python train.py --train_examples=39062 --n_mels=64 --tokenizer="word" --encoder_mlp_ratio=6 --encoder_head_dim=64 --encoder_widths=[48, 96, 192] --text_encoder_width=192 --text_encoder_layer_scale_init=0.1 --text_encoder_positions="learned" --lr=0.0022 --lr_schedule="cosine" --warmup_steps=140 --weight_decay=0.1
Rows from block 5 of the audio encoder of a small contrastive audio-text model, named by matrix and row number. Rows with one number within an expert belong to one neuron, the router's apart. Each number is 200 + 30 x the weight over its row's rms, rounded and kept within 0 to 999. All counts start at 0. After the name is the row's rms in percent of the matrix's.
After each expert's rows are labels from the 100 clips, of 14976, where the router gives the expert most weight on average: "top examples" is what is common among them. Only what is clearly more common there than usual is listed. The data: synthesized solo parts of chorales (CocoChorales).
# router: slot weights (encoder.blocks.5.mlp.router.weight, 64x96), inputs 0-95
# up: expert up (encoder.blocks.5.mlp.up, 32x16x96), inputs 0-95
# down: expert down (encoder.blocks.5.mlp.down, 32x96x16, transposed), outputs 0-95

# expert 27
router.54,082,230,192,205,177,225,189,200,191,250,174,196,190,209,189,190,184,231,164,197,178,250,238,188,176,235,258,229,208,208,209,185,185,176,196,285,171,229,250,177,183,160,192,207,174,193,164,242,185,222,246,257,173,191,235,224,229,201,256,179,224,231,224,139,177,209,219,172,189,199,241,204,217,210,209,193,186,209,212,228,178,150,213,262,201,175,177,293,189,217,225,229,176,178,170,243,239
router.55,086,207,204,185,153,208,184,205,165,264,192,230,156,197,182,193,214,208,165,207,183,179,230,181,197,187,220,180,239,200,201,210,162,189,183,261,175,197,263,179,180,185,193,176,210,206,136,225,213,211,191,251,164,221,236,230,243,228,242,155,221,235,238,167,218,209,227,188,202,169,248,205,188,185,217,182,167,190,265,217,163,149,235,263,189,189,194,235,184,269,220,193,178,169,215,261,244
up.0,087,229,194,188,234,191,169,172,164,204,237,217,223,228,221,187,215,198,215,156,203,149,152,209,229,164,257,206,249,246,195,213,144,259,195,169,234,191,146,171,187,234,178,254,230,198,208,174,179,190,168,211,248,231,197,214,167,163,200,211,249,227,207,202,192,230,206,164,178,239,196,247,241,184,134,230,199,261,191,225,209,184,141,232,188,191,191,199,191,203,214,245,171,226,219,158,221
down.0,096,167,205,197,188,208,209,219,205,201,214,191,167,179,226,252,182,258,146,196,163,222,248,173,189,202,231,219,159,202,258,210,297,199,187,214,192,189,181,234,213,203,208,209,142,241,196,183,199,233,240,211,157,186,170,179,277,220,209,230,198,188,182,202,212,162,158,196,152,188,190,195,157,259,194,213,232,188,172,248,246,200,213,208,231,192,178,192,226,224,210,209,281,190,172,218,165
top examples: note G4; oboe; trombone

# expert 2
router.4,069,206,218,173,205,238,234,192,191,231,253,215,226,160,209,189,213,197,176,250,202,199,222,172,208,218,186,221,183,184,212,146,173,218,184,235,207,231,196,183,186,141,182,230,207,230,159,219,142,200,176,248,166,156,243,237,206,224,240,220,240,245,205,194,260,192,219,186,272,184,223,141,219,204,154,200,209,182,203,200,255,141,213,179,214,269,183,247,207,216,236,170,221,243,188,207,190
router.5,101,163,165,264,252,200,195,177,199,168,169,206,156,235,190,168,179,187,174,202,133,166,235,178,185,218,151,156,236,177,181,184,162,201,239,209,240,152,220,246,220,206,177,225,185,195,144,176,193,226,252,180,238,195,217,254,248,199,213,185,216,211,169,173,176,165,249,183,154,221,179,171,196,209,193,189,211,182,237,220,188,205,174,211,159,212,224,229,166,240,242,169,208,249,186,211,150
up.0,100,195,211,214,216,155,183,239,220,227,224,290,177,157,170,208,256,177,168,207,217,187,219,169,182,213,195,170,281,161,250,196,217,198,214,166,161,257,202,180,188,165,236,266,271,191,196,204,202,173,208,220,176,199,209,235,195,204,218,234,212,235,249,171,197,242,210,165,232,132,207,188,223,155,229,199,159,200,168,171,175,190,166,224,208,222,201,211,200,203,187,211,190,219,175,171,234
down.0,106,258,238,192,232,230,227,145,159,229,199,130,216,256,205,227,204,215,203,228,237,163,217,225,216,274,184,207,138,222,178,205,159,209,177,204,227,194,180,174,216,212,165,173,165,190,216,171,203,105,207,152,249,208,153,188,206,193,165,201,220,214,159,237,183,210,199,220,167,219,189,201,192,243,153,191,217,185,186,190,215,209,177,196,165,210,163,202,208,220,141,162,222,234,213,217,198
top examples: oboe; note A#4; note B4

# expert 3
router.6,131,204,217,171,224,170,219,221,149,229,222,221,162,217,184,218,193,204,168,230,166,225,211,226,169,143,176,203,211,191,242,201,183,170,155,234,169,172,196,155,234,169,158,233,210,220,184,164,176,216,193,222,222,199,256,224,213,150,179,199,223,239,227,191,173,161,197,199,175,180,218,206,156,241,241,228,171,151,259,220,228,132,232,228,231,197,231,247,140,257,221,180,193,203,169,232,187
router.7,143,244,204,150,196,226,186,227,160,248,207,179,168,171,181,166,181,203,233,183,251,175,223,183,232,199,213,227,230,241,150,190,149,209,137,188,227,258,192,148,238,237,173,206,219,181,226,242,196,210,187,224,203,226,209,223,164,182,217,191,200,212,210,148,176,236,215,139,217,182,247,197,249,197,204,272,217,233,239,247,204,155,229,177,201,231,154,183,169,216,200,212,244,193,206,219,222
up.0,095,206,180,225,180,193,240,176,193,177,172,179,172,237,211,196,202,180,229,212,163,150,141,171,196,257,152,218,192,188,182,247,179,201,188,216,223,178,210,210,208,263,237,237,220,178,209,170,254,168,209,194,165,151,128,207,213,202,188,231,188,224,178,230,223,196,221,161,195,192,224,218,153,211,254,195,159,201,229,267,275,159,189,212,191,201,197,180,179,236,274,188,171,192,224,197,174
down.0,105,228,238,177,203,253,188,176,172,206,226,131,207,185,196,217,173,226,229,191,229,204,210,225,185,208,199,167,247,182,220,191,248,220,207,212,208,186,194,180,172,183,186,227,181,230,194,210,219,165,193,163,209,254,221,276,166,205,236,162,212,220,199,154,150,223,232,154,208,163,226,231,231,201,185,228,210,260,152,154,181,184,247,217,239,165,153,193,148,175,176,165,253,186,147,176,193
top examples: note A4; oboe

# expert 29
router.58,107,193,231,200,157,213,218,216,265,257,207,194,155,171,205,209,217,186,160,214,184,189,234,149,169,237,225,213,240,171,251,220,215,206,177,225,178,193,238,171,153,145,206,161,183,218,187,208,207,166,232,235,176,166,223,216,240,208,215,164,225,249,237,168,178,227,217,146,190,177,261,165,160,195,190,201,222,201,222,218,146,142,204,206,230,177,186,271,192,233,180,216,220,210,173,239,216
router.59,107,182,191,201,165,195,237,225,286,199,231,241,212,159,197,204,232,216,155,207,180,198,180,159,172,266,252,177,234,159,261,192,221,178,172,236,176,161,256,189,180,162,237,174,175,198,149,195,200,167,241,258,185,168,192,184,249,220,268,190,205,221,196,172,190,235,199,168,208,181,187,196,218,161,190,158,201,176,215,204,215,164,156,187,230,222,153,223,210,197,190,216,198,244,187,216,208
up.0,094,134,204,224,204,206,219,203,219,136,198,248,200,163,222,243,229,195,172,164,237,239,180,230,209,200,220,172,216,206,209,221,182,138,208,192,201,170,217,221,162,232,221,240,232,212,186,214,208,242,165,204,184,193,191,146,243,186,185,252,194,127,160,225,251,208,192,270,200,232,149,215,224,202,186,172,155,189,209,167,237,253,192,220,191,231,210,163,193,168,179,228,184,190,161,155,222
down.0,104,170,187,236,204,205,231,165,148,245,169,179,186,177,136,235,218,260,211,193,233,223,201,232,196,194,207,186,218,214,201,225,179,230,188,247,237,176,181,171,167,168,199,175,208,158,182,135,205,176,180,159,236,215,181,185,205,207,186,194,168,191,216,204,160,225,171,88,163,209,229,212,243,193,168,225,219,239,218,209,213,273,214,207,189,217,213,225,196,251,206,240,175,200,206,241,245
top examples: note G#5; trumpet; flute

# expert 23
router.46,121,169,184,247,233,207,195,198,203,172,156,148,240,229,214,175,136,211,204,184,220,241,175,203,213,168,232,223,171,221,169,200,194,198,259,208,234,195,185,225,212,186,149,145,117,230,229,147,178,227,195,183,254,205,185,174,179,207,165,185,201,188,183,240,165,162,183,221,137,233,161,190,199,186,169,183,185,237,222,228,161,194,226,209,224,125,239,211,218,171,209,169,174,175,217,204,196
router.47,099,212,152,280,223,228,166,181,235,181,159,149,220,239,206,159,196,205,163,226,167,186,220,185,207,208,166,230,184,183,223,213,196,235,228,198,218,228,180,226,204,163,163,184,190,216,211,168,174,166,245,173,211,180,234,209,173,238,189,193,263,254,179,179,202,152,189,199,180,210,213,180,176,200,174,150,199,216,240,223,176,176,217,247,176,134,270,266,159,226,241,177,198,188,205,220,193
up.0,117,175,167,206,159,215,183,225,237,170,163,188,187,226,214,148,180,165,157,188,222,211,215,183,214,246,195,221,187,217,176,208,216,273,227,170,194,222,181,235,208,138,202,145,182,246,250,204,251,167,223,175,189,222,125,166,172,238,185,149,158,176,186,211,147,175,203,219,199,188,228,236,174,148,206,191,203,258,210,199,212,216,205,225,208,142,221,237,213,156,193,185,185,155,186,185,182
down.0,110,211,152,224,151,197,118,196,243,171,96,188,241,216,240,162,192,176,218,180,255,211,197,240,217,202,195,191,186,181,215,215,233,194,212,186,202,230,160,217,192,172,241,181,212,195,261,240,243,129,227,181,206,199,157,204,181,254,206,153,236,198,186,212,166,194,157,190,198,183,213,197,199,191,160,198,222,247,228,223,210,216,233,234,198,188,237,171,222,171,196,173,200,173,181,167,188
top examples: clarinet; note A#4; note G#4; note G4

# expert 25
router.50,116,194,163,248,203,170,206,233,217,175,227,247,196,185,211,198,156,190,153,213,193,193,185,150,140,223,203,231,182,190,229,133,209,184,202,175,201,222,231,166,207,193,214,229,234,227,210,144,164,229,242,227,204,206,219,168,185,204,256,238,161,220,233,133,189,168,219,222,215,144,170,194,256,172,228,209,191,179,203,245,142,154,199,237,175,229,220,230,195,215,233,249,190,198,201,162,158
router.51,117,238,170,231,207,247,193,197,164,223,190,190,241,236,161,221,225,235,213,271,199,178,177,235,182,212,202,201,168,206,167,199,154,213,231,214,237,178,185,204,170,184,178,201,189,226,175,153,164,155,249,195,247,130,189,221,237,215,208,201,248,248,212,212,203,210,248,190,181,240,181,209,203,225,170,170,206,168,248,160,232,162,196,172,173,200,210,225,120,234,230,156,180,238,228,225,186
up.0,078,199,193,218,218,210,240,166,202,223,216,181,205,212,155,152,177,203,163,253,195,207,202,222,180,228,216,206,147,252,182,207,201,241,295,260,237,169,190,173,217,158,177,165,210,199,199,176,187,172,213,210,224,155,220,192,189,206,189,197,222,203,192,197,188,170,233,211,158,218,194,191,204,234,182,157,221,158,269,138,198,180,200,206,204,212,200,231,156,210,144,175,230,244,168,235,119
down.0,093,193,142,214,222,205,209,175,235,174,178,202,207,187,217,210,207,242,271,182,181,211,144,225,229,153,171,232,243,155,221,261,131,227,139,194,225,212,190,204,200,273,188,241,214,207,159,194,219,249,174,189,248,212,225,172,204,178,239,224,216,241,159,194,230,202,183,182,215,217,207,180,204,155,187,158,218,235,210,211,249,201,183,199,201,229,183,137,147,217,222,193,198,184,197,185,235
top examples: note F4; note D4; trombone; clarinet

# expert 28
router.56,067,200,162,171,229,208,221,228,141,222,205,190,190,231,178,145,187,232,208,236,199,189,231,210,225,230,215,159,199,114,191,186,221,214,175,192,204,221,186,198,222,147,169,185,174,230,162,210,158,205,216,254,249,226,218,251,189,178,199,244,228,209,235,124,191,170,241,166,219,217,185,147,211,257,181,207,233,236,217,217,144,171,199,173,217,223,176,252,176,171,218,151,209,200,193,214,195
router.57,137,149,185,211,230,209,183,264,220,193,233,234,164,144,168,156,217,163,159,202,246,192,287,161,189,186,175,158,235,180,202,163,177,198,193,191,195,198,208,188,249,209,187,229,209,233,149,234,213,215,228,217,166,138,238,235,258,203,213,214,212,214,173,222,200,218,232,239,201,194,173,204,245,160,182,245,187,217,192,195,143,169,223,166,225,230,239,179,203,170,189,218,161,230,188,187,189
up.0,102,192,189,147,126,243,210,203,198,179,212,196,225,192,209,193,223,213,206,243,208,199,172,184,260,233,228,236,228,237,193,250,185,193,173,244,174,191,177,158,172,242,196,189,229,198,215,236,183,149,192,238,172,189,93,203,226,221,226,212,212,180,143,205,240,197,213,208,239,209,204,243,186,169,198,196,170,205,199,163,253,200,156,222,216,207,201,146,216,258,176,193,181,153,193,235,189
down.0,096,199,211,151,190,191,206,199,216,210,197,207,129,231,163,219,237,206,182,183,226,239,208,208,182,205,202,186,198,243,137,216,149,187,190,214,211,195,201,186,201,196,151,231,232,190,173,156,215,203,214,199,196,223,178,177,247,190,262,151,179,194,218,202,175,155,270,245,174,211,230,271,219,224,220,208,147,243,238,171,220,250,256,249,225,159,237,170,235,187,177,214,228,181,202,240,191
top examples: note F#4; note G4; trombone

# expert 22
router.44,082,227,188,221,161,180,167,189,158,262,188,181,180,135,203,185,166,223,166,261,218,247,231,222,208,204,215,177,232,181,202,212,237,146,173,265,181,232,238,158,181,169,201,172,196,200,150,206,210,214,199,253,189,156,215,206,223,204,206,200,219,217,204,152,189,193,216,154,208,168,232,224,193,161,181,209,164,166,232,211,179,172,237,254,179,177,229,204,172,273,220,191,160,175,241,234,225
router.45,081,214,192,231,158,182,183,187,201,203,206,214,140,142,197,158,195,257,176,210,184,215,268,198,162,232,226,195,215,242,216,235,216,198,183,252,156,208,244,173,215,197,185,200,175,214,169,200,216,200,194,231,192,178,224,226,223,184,219,217,248,238,191,147,223,188,214,147,181,178,287,192,215,185,227,226,183,193,241,219,186,137,201,239,213,182,273,232,193,256,201,181,163,195,200,253,203
up.0,113,179,233,223,205,147,185,215,194,202,279,239,210,168,183,189,215,186,176,182,229,231,233,219,192,132,210,209,221,263,206,227,173,158,240,259,164,190,189,177,191,240,171,194,237,205,164,232,143,190,180,243,205,155,216,196,250,146,219,229,175,217,182,185,258,175,179,219,163,185,135,230,218,192,195,231,180,191,239,217,198,214,203,221,217,194,263,196,183,243,172,247,198,194,207,202,192
down.0,105,185,212,215,256,199,259,179,174,223,246,227,199,177,212,202,192,218,199,219,179,187,204,231,161,176,207,192,220,231,197,195,149,169,195,238,186,156,216,211,238,240,228,179,239,174,185,160,197,262,151,220,214,189,224,210,205,157,199,271,162,190,228,247,206,176,217,194,151,195,145,193,227,228,204,209,181,164,259,190,207,234,217,215,212,228,206,169,146,251,180,167,196,226,231,193,114
top examples: note G4; viola; clarinet; instrument: trombone

# expert 20
router.40,079,205,156,217,229,236,169,193,214,206,230,216,179,159,182,173,191,201,215,242,227,216,182,216,205,200,237,180,194,129,208,194,229,224,163,250,183,210,189,149,198,152,168,208,151,232,151,213,200,232,217,231,187,148,234,175,243,188,174,186,216,222,206,153,203,197,266,157,235,223,222,134,255,192,189,212,232,234,173,188,157,155,235,174,198,245,192,275,159,202,196,181,200,201,177,212,204
router.41,077,209,153,196,221,208,182,184,193,233,213,201,163,177,175,157,191,221,202,261,170,222,238,171,176,155,229,195,176,146,203,179,196,203,155,189,185,198,224,170,207,187,149,248,167,207,155,148,212,197,206,192,212,190,253,217,229,203,204,152,234,207,269,142,203,206,234,189,205,238,229,161,161,209,217,234,166,219,242,200,150,137,231,234,232,172,215,237,157,189,213,178,207,257,174,223,220
up.0,120,191,256,182,115,184,199,219,223,218,214,163,196,201,153,209,214,233,164,244,227,192,211,159,163,254,207,198,222,239,177,240,177,264,222,255,175,173,222,163,153,217,185,162,232,188,198,185,269,165,201,199,157,135,194,241,240,187,214,133,171,165,202,202,203,193,237,177,167,221,211,245,192,190,229,192,191,229,188,179,199,218,200,237,223,191,201,214,204,229,191,243,217,191,180,233,200
down.0,108,238,191,176,153,188,148,208,224,236,192,182,206,184,222,176,209,206,223,170,173,213,156,159,250,197,218,142,179,195,134,218,244,160,185,227,204,215,176,220,227,251,213,178,139,166,184,248,221,163,182,202,147,181,176,190,162,219,217,188,206,204,137,224,222,229,199,198,231,218,239,164,247,158,187,196,165,210,167,242,218,254,191,197,217,210,160,138,236,210,227,206,215,192,226,207,243
top examples: note D#5; note B4; flute; note D5

# expert 4
router.8,122,211,177,174,226,221,171,189,171,211,174,206,213,157,229,202,177,199,207,193,197,231,189,217,236,181,196,185,216,156,198,196,266,196,135,127,152,279,177,246,201,174,185,211,199,242,257,234,157,233,155,184,235,241,174,197,183,217,210,245,240,163,198,227,218,208,174,219,218,167,205,195,187,161,145,231,149,229,179,206,196,198,226,195,230,181,258,188,234,232,166,170,175,160,212,215,205
router.9,071,241,176,205,204,230,176,172,186,246,218,222,180,183,149,189,150,239,233,224,177,245,193,206,200,150,204,231,218,164,229,215,195,212,167,182,187,238,217,188,219,180,176,233,204,215,221,180,186,202,223,250,262,149,242,243,228,187,172,193,235,220,191,200,214,198,168,158,251,223,239,158,233,170,152,208,188,194,194,226,197,155,250,182,226,220,205,267,135,225,183,193,160,231,224,239,243
up.0,123,199,201,254,201,229,188,172,184,203,183,161,165,245,194,217,216,175,231,201,218,225,173,221,160,205,193,187,118,206,219,211,209,178,257,214,262,183,260,196,200,197,158,248,157,192,206,135,201,220,235,188,221,208,242,202,228,196,161,210,226,212,173,215,185,173,206,218,182,252,210,180,225,244,211,117,213,178,194,127,175,209,181,130,242,183,186,211,191,202,174,174,214,212,236,181,179
down.0,118,182,242,167,169,207,148,153,183,168,190,200,245,152,236,192,207,244,220,203,226,203,166,242,228,168,257,237,182,261,206,238,170,206,199,188,209,209,152,188,162,198,191,168,243,209,259,195,218,198,222,226,201,135,190,193,232,202,169,250,207,226,144,174,266,196,217,222,217,201,222,214,196,204,207,172,208,195,138,176,258,170,186,199,229,231,172,177,216,199,155,220,172,179,224,240,223
top examples: note F5; clarinet; note D#4; flute

# expert 1
router.2,110,166,221,220,158,214,237,233,171,220,210,196,225,234,235,218,173,198,189,266,219,237,235,167,138,170,168,264,164,215,207,229,183,253,215,269,203,202,186,218,164,174,223,171,216,224,213,158,206,187,150,246,154,151,147,226,227,226,181,202,201,178,235,204,256,165,214,228,216,202,229,231,193,224,198,169,204,235,195,176,204,200,208,202,196,205,188,244,139,240,246,206,202,192,172,239,196
router.3,088,153,237,177,192,207,254,222,201,196,237,217,182,255,173,255,178,222,164,229,212,248,204,210,133,170,206,205,175,199,205,188,179,241,241,212,196,134,194,200,196,188,177,214,219,232,210,147,173,185,236,187,190,148,195,169,207,175,198,167,184,159,205,183,191,168,263,244,172,254,172,241,185,265,190,154,175,228,192,160,198,203,215,202,228,186,214,198,201,196,157,228,179,242,136,208,169
up.0,075,163,230,204,200,175,239,167,158,180,176,229,221,231,199,196,156,234,218,187,182,232,206,242,166,113,160,216,198,196,220,240,175,192,194,236,196,179,190,245,191,181,163,153,234,192,233,162,190,234,193,198,211,171,208,235,225,169,206,170,162,166,250,231,186,173,185,185,199,237,175,217,164,279,236,210,178,241,228,196,211,243,231,172,242,199,213,206,168,238,221,198,157,167,155,255,195
down.0,086,214,189,228,160,221,251,227,197,204,202,220,176,192,155,199,217,174,201,259,234,208,213,136,185,242,172,224,177,199,206,188,202,182,166,171,194,205,219,183,152,177,249,191,222,250,201,196,203,176,228,174,140,233,168,208,203,210,146,207,170,189,147,157,185,175,267,172,217,196,222,222,222,159,211,190,175,161,216,176,214,180,189,171,170,226,147,215,243,179,233,248,130,150,232,230,234
top examples: note G5; flute; violin

# expert 9
router.18,119,199,208,231,217,220,179,223,171,251,217,218,212,156,208,201,249,225,160,255,186,237,239,202,151,159,207,161,218,181,243,196,195,143,190,256,183,181,175,161,183,148,157,179,202,185,145,211,202,179,185,228,223,183,236,220,260,188,212,175,266,216,223,202,198,216,175,172,233,160,171,198,216,229,166,228,145,170,244,178,183,170,248,246,216,187,236,219,180,250,198,191,194,229,187,222,210
router.19,086,236,137,220,204,208,163,237,210,241,210,230,210,184,205,202,178,216,197,267,180,230,244,183,164,183,208,163,210,197,230,211,182,196,184,254,150,204,194,169,191,201,151,189,212,219,163,201,183,178,209,264,198,132,206,240,226,189,178,208,250,254,214,164,196,206,208,185,212,188,205,185,187,212,209,204,158,220,264,213,192,142,231,257,231,144,244,213,155,237,223,193,180,222,209,257,167
up.0,095,150,188,196,171,178,228,235,220,201,232,207,149,213,173,163,171,182,157,228,224,206,269,164,130,203,192,227,198,233,189,235,155,212,190,276,205,197,219,195,180,176,182,163,228,210,137,218,253,194,203,216,155,170,224,149,192,231,239,139,162,218,213,193,210,176,220,197,160,222,194,195,202,191,223,151,203,218,214,211,171,168,234,207,226,181,262,235,224,194,233,225,206,204,165,245,196
down.0,096,170,251,246,210,185,198,183,212,205,206,159,223,156,210,177,162,213,269,209,219,198,158,194,199,173,199,194,158,192,168,237,255,173,219,183,222,263,151,166,243,245,225,247,209,180,269,241,157,199,191,186,219,166,180,242,216,177,176,240,208,219,197,243,204,216,179,183,167,218,190,185,230,167,175,238,202,191,170,174,209,177,216,215,94,199,193,186,183,201,224,176,217,201,186,174,171
top examples: bassoon; note G3

# expert 10
router.20,123,203,247,158,203,217,228,187,157,199,186,146,160,186,166,171,142,254,204,176,240,227,249,222,199,170,220,224,193,218,183,199,169,162,204,234,216,230,205,227,195,208,171,159,191,237,181,148,181,263,205,159,219,223,255,180,200,213,226,134,156,167,217,188,194,164,204,219,171,242,199,211,187,249,235,203,255,237,205,203,182,209,247,197,217,246,200,210,143,208,207,197,209,168,215,252,233
router.21,091,188,195,175,235,210,233,220,192,231,232,216,190,211,189,142,217,181,169,219,181,166,204,205,210,260,187,175,149,208,200,165,194,215,225,203,241,200,206,171,205,156,150,221,216,206,166,207,180,186,223,201,224,181,233,205,165,184,222,208,236,263,237,168,152,235,218,169,223,198,158,124,240,192,181,220,200,161,202,213,174,165,191,133,262,224,140,235,190,173,194,196,241,247,181,179,138
up.0,092,231,214,196,188,229,246,172,162,240,158,141,199,190,224,161,159,248,219,209,210,207,215,201,240,173,238,236,169,223,142,204,172,216,156,213,204,230,174,206,142,217,159,170,182,205,227,196,155,191,189,195,218,247,186,177,163,242,215,185,182,177,227,201,217,169,183,203,214,260,208,204,175,222,211,220,248,219,206,209,242,228,216,178,141,210,186,194,175,233,262,124,233,160,197,247,184
down.0,092,219,187,166,187,238,210,213,218,144,199,221,185,143,231,249,203,186,196,146,193,200,219,210,200,179,181,171,236,197,195,231,200,174,158,204,197,186,223,249,229,257,229,245,187,196,162,229,216,253,220,155,199,194,216,153,240,180,195,194,173,166,166,230,196,237,201,215,202,171,238,231,239,157,208,254,221,232,176,220,153,237,220,158,189,209,216,154,261,160,180,240,161,193,219,199,266
top examples: note F3; note E3; tuba; bassoon

# expert 17
router.34,111,253,168,273,208,231,184,197,200,199,179,174,205,213,148,183,196,224,215,242,171,194,245,236,210,206,222,213,207,164,227,217,169,204,233,214,189,206,190,205,155,150,159,199,156,202,168,176,209,187,284,156,247,185,168,210,232,246,199,163,261,221,180,183,208,219,202,180,161,193,241,202,179,180,187,155,189,190,241,141,202,187,216,227,174,196,253,255,158,229,233,167,182,235,220,201,222
router.35,108,245,184,279,215,232,163,180,183,211,164,183,175,222,160,181,221,248,223,243,212,210,211,197,207,201,213,199,203,174,205,199,177,204,215,217,196,214,204,184,160,131,190,171,129,218,156,164,213,178,275,190,230,194,215,185,270,226,184,143,248,235,185,179,221,190,199,176,177,212,241,198,196,187,187,168,191,219,237,144,182,177,204,213,206,179,237,247,150,218,225,179,169,229,251,221,235
up.0,093,209,171,222,228,190,160,195,182,158,152,172,185,187,205,184,187,218,188,181,188,249,196,238,192,158,168,221,196,157,253,222,242,160,165,225,177,268,231,201,205,144,178,210,142,252,217,166,159,203,218,200,236,245,263,189,194,207,182,223,224,184,215,203,175,149,154,232,208,195,255,139,193,244,202,210,213,172,164,172,171,208,244,210,233,193,229,227,145,205,186,187,196,195,210,179,232
down.0,100,187,227,153,176,177,179,210,193,240,166,235,198,177,230,175,294,183,169,202,180,195,204,184,229,174,153,176,181,209,243,191,162,252,189,180,160,187,171,170,221,181,196,175,222,176,149,191,256,166,210,222,139,189,180,232,219,202,214,210,195,207,251,232,238,293,183,210,221,142,200,212,166,190,171,189,203,163,202,204,190,216,212,226,159,222,204,207,180,146,185,218,207,240,172,188,248
top examples: note D5; flute

# expert 13
router.26,116,225,211,193,210,240,219,203,238,217,161,137,196,184,232,152,147,225,196,230,185,212,218,167,217,210,167,207,184,144,170,185,185,242,186,172,243,237,180,236,175,178,196,168,123,172,204,206,212,183,192,169,218,196,208,222,217,231,213,181,182,180,244,173,138,226,178,157,191,248,225,183,176,199,182,210,259,224,211,227,166,218,216,147,177,182,181,259,205,199,220,141,170,145,210,256,196
router.27,081,208,181,237,199,231,216,176,244,195,205,183,220,183,238,213,204,236,219,188,173,223,228,193,174,186,213,206,223,131,255,176,182,159,178,253,222,231,207,195,187,199,189,222,144,212,171,195,196,203,219,191,206,138,238,275,235,175,186,184,226,237,196,113,201,230,237,175,217,209,255,163,240,183,210,196,200,209,247,205,150,113,195,189,219,192,216,244,159,224,181,214,205,186,236,198,197
up.0,132,176,204,193,166,217,220,208,205,190,162,195,227,144,283,156,145,188,183,248,177,212,232,165,204,205,178,240,182,180,192,190,200,239,190,206,200,230,189,270,188,190,232,138,157,172,253,196,220,182,175,178,162,178,198,218,197,227,182,196,188,159,239,200,218,184,144,182,227,222,238,183,172,167,219,230,224,241,173,202,177,222,246,151,173,204,191,230,199,178,248,158,150,158,229,224,176
down.0,105,247,234,147,191,167,213,219,121,275,213,159,177,192,204,151,167,252,195,202,193,185,221,206,205,175,235,203,226,213,190,176,199,186,152,246,222,235,178,192,216,222,166,211,206,169,197,169,218,208,170,177,182,232,220,195,211,138,230,171,191,197,234,133,204,197,210,143,193,192,180,190,219,214,208,245,270,243,170,197,183,191,249,210,214,253,188,193,155,221,224,183,179,186,205,255,224
top examples: note A#5; trumpet; note A5; note G#5

# expert 16
router.32,087,188,173,237,208,197,230,201,190,209,208,177,164,200,202,194,173,204,233,248,174,209,186,187,147,175,216,190,206,158,248,221,196,200,183,228,232,223,230,164,220,159,186,233,152,254,153,134,236,204,253,194,249,190,207,210,220,205,133,188,225,216,223,131,206,191,205,144,193,191,245,152,229,208,219,172,222,228,222,192,149,150,204,187,255,226,166,260,148,207,213,207,198,207,217,221,225
router.33,147,139,236,189,151,231,237,214,167,199,222,235,230,187,206,227,157,213,176,270,186,198,194,135,183,203,229,244,147,214,216,204,217,235,224,188,187,197,172,189,163,164,258,179,252,200,256,161,164,167,225,242,166,155,174,181,196,189,164,207,185,179,226,148,252,170,218,197,218,184,202,212,199,215,236,173,230,219,169,149,239,160,181,188,195,256,204,221,192,219,186,213,204,201,162,198,179
up.0,097,184,197,218,178,169,230,173,248,208,232,206,225,249,178,228,216,211,177,189,191,204,152,248,194,221,237,184,195,228,254,185,200,223,239,132,175,135,169,151,164,168,234,188,232,228,184,233,224,167,233,196,204,191,172,178,188,181,195,175,241,170,200,180,189,174,245,201,164,208,159,227,214,186,208,139,168,172,159,191,224,182,139,198,217,194,226,233,246,206,159,271,217,231,194,158,219
down.0,094,180,205,208,234,189,196,154,187,157,229,215,209,191,189,226,194,167,182,197,245,272,194,210,185,184,233,188,229,234,196,197,193,202,195,150,252,236,178,173,229,228,171,222,233,208,202,165,165,246,200,234,211,203,247,205,169,145,207,203,203,124,206,146,206,226,208,236,146,232,211,174,260,137,190,242,199,246,196,183,170,180,226,216,181,238,241,202,179,203,214,267,233,181,162,174,196
top examples: note C5; note B4; violin; oboe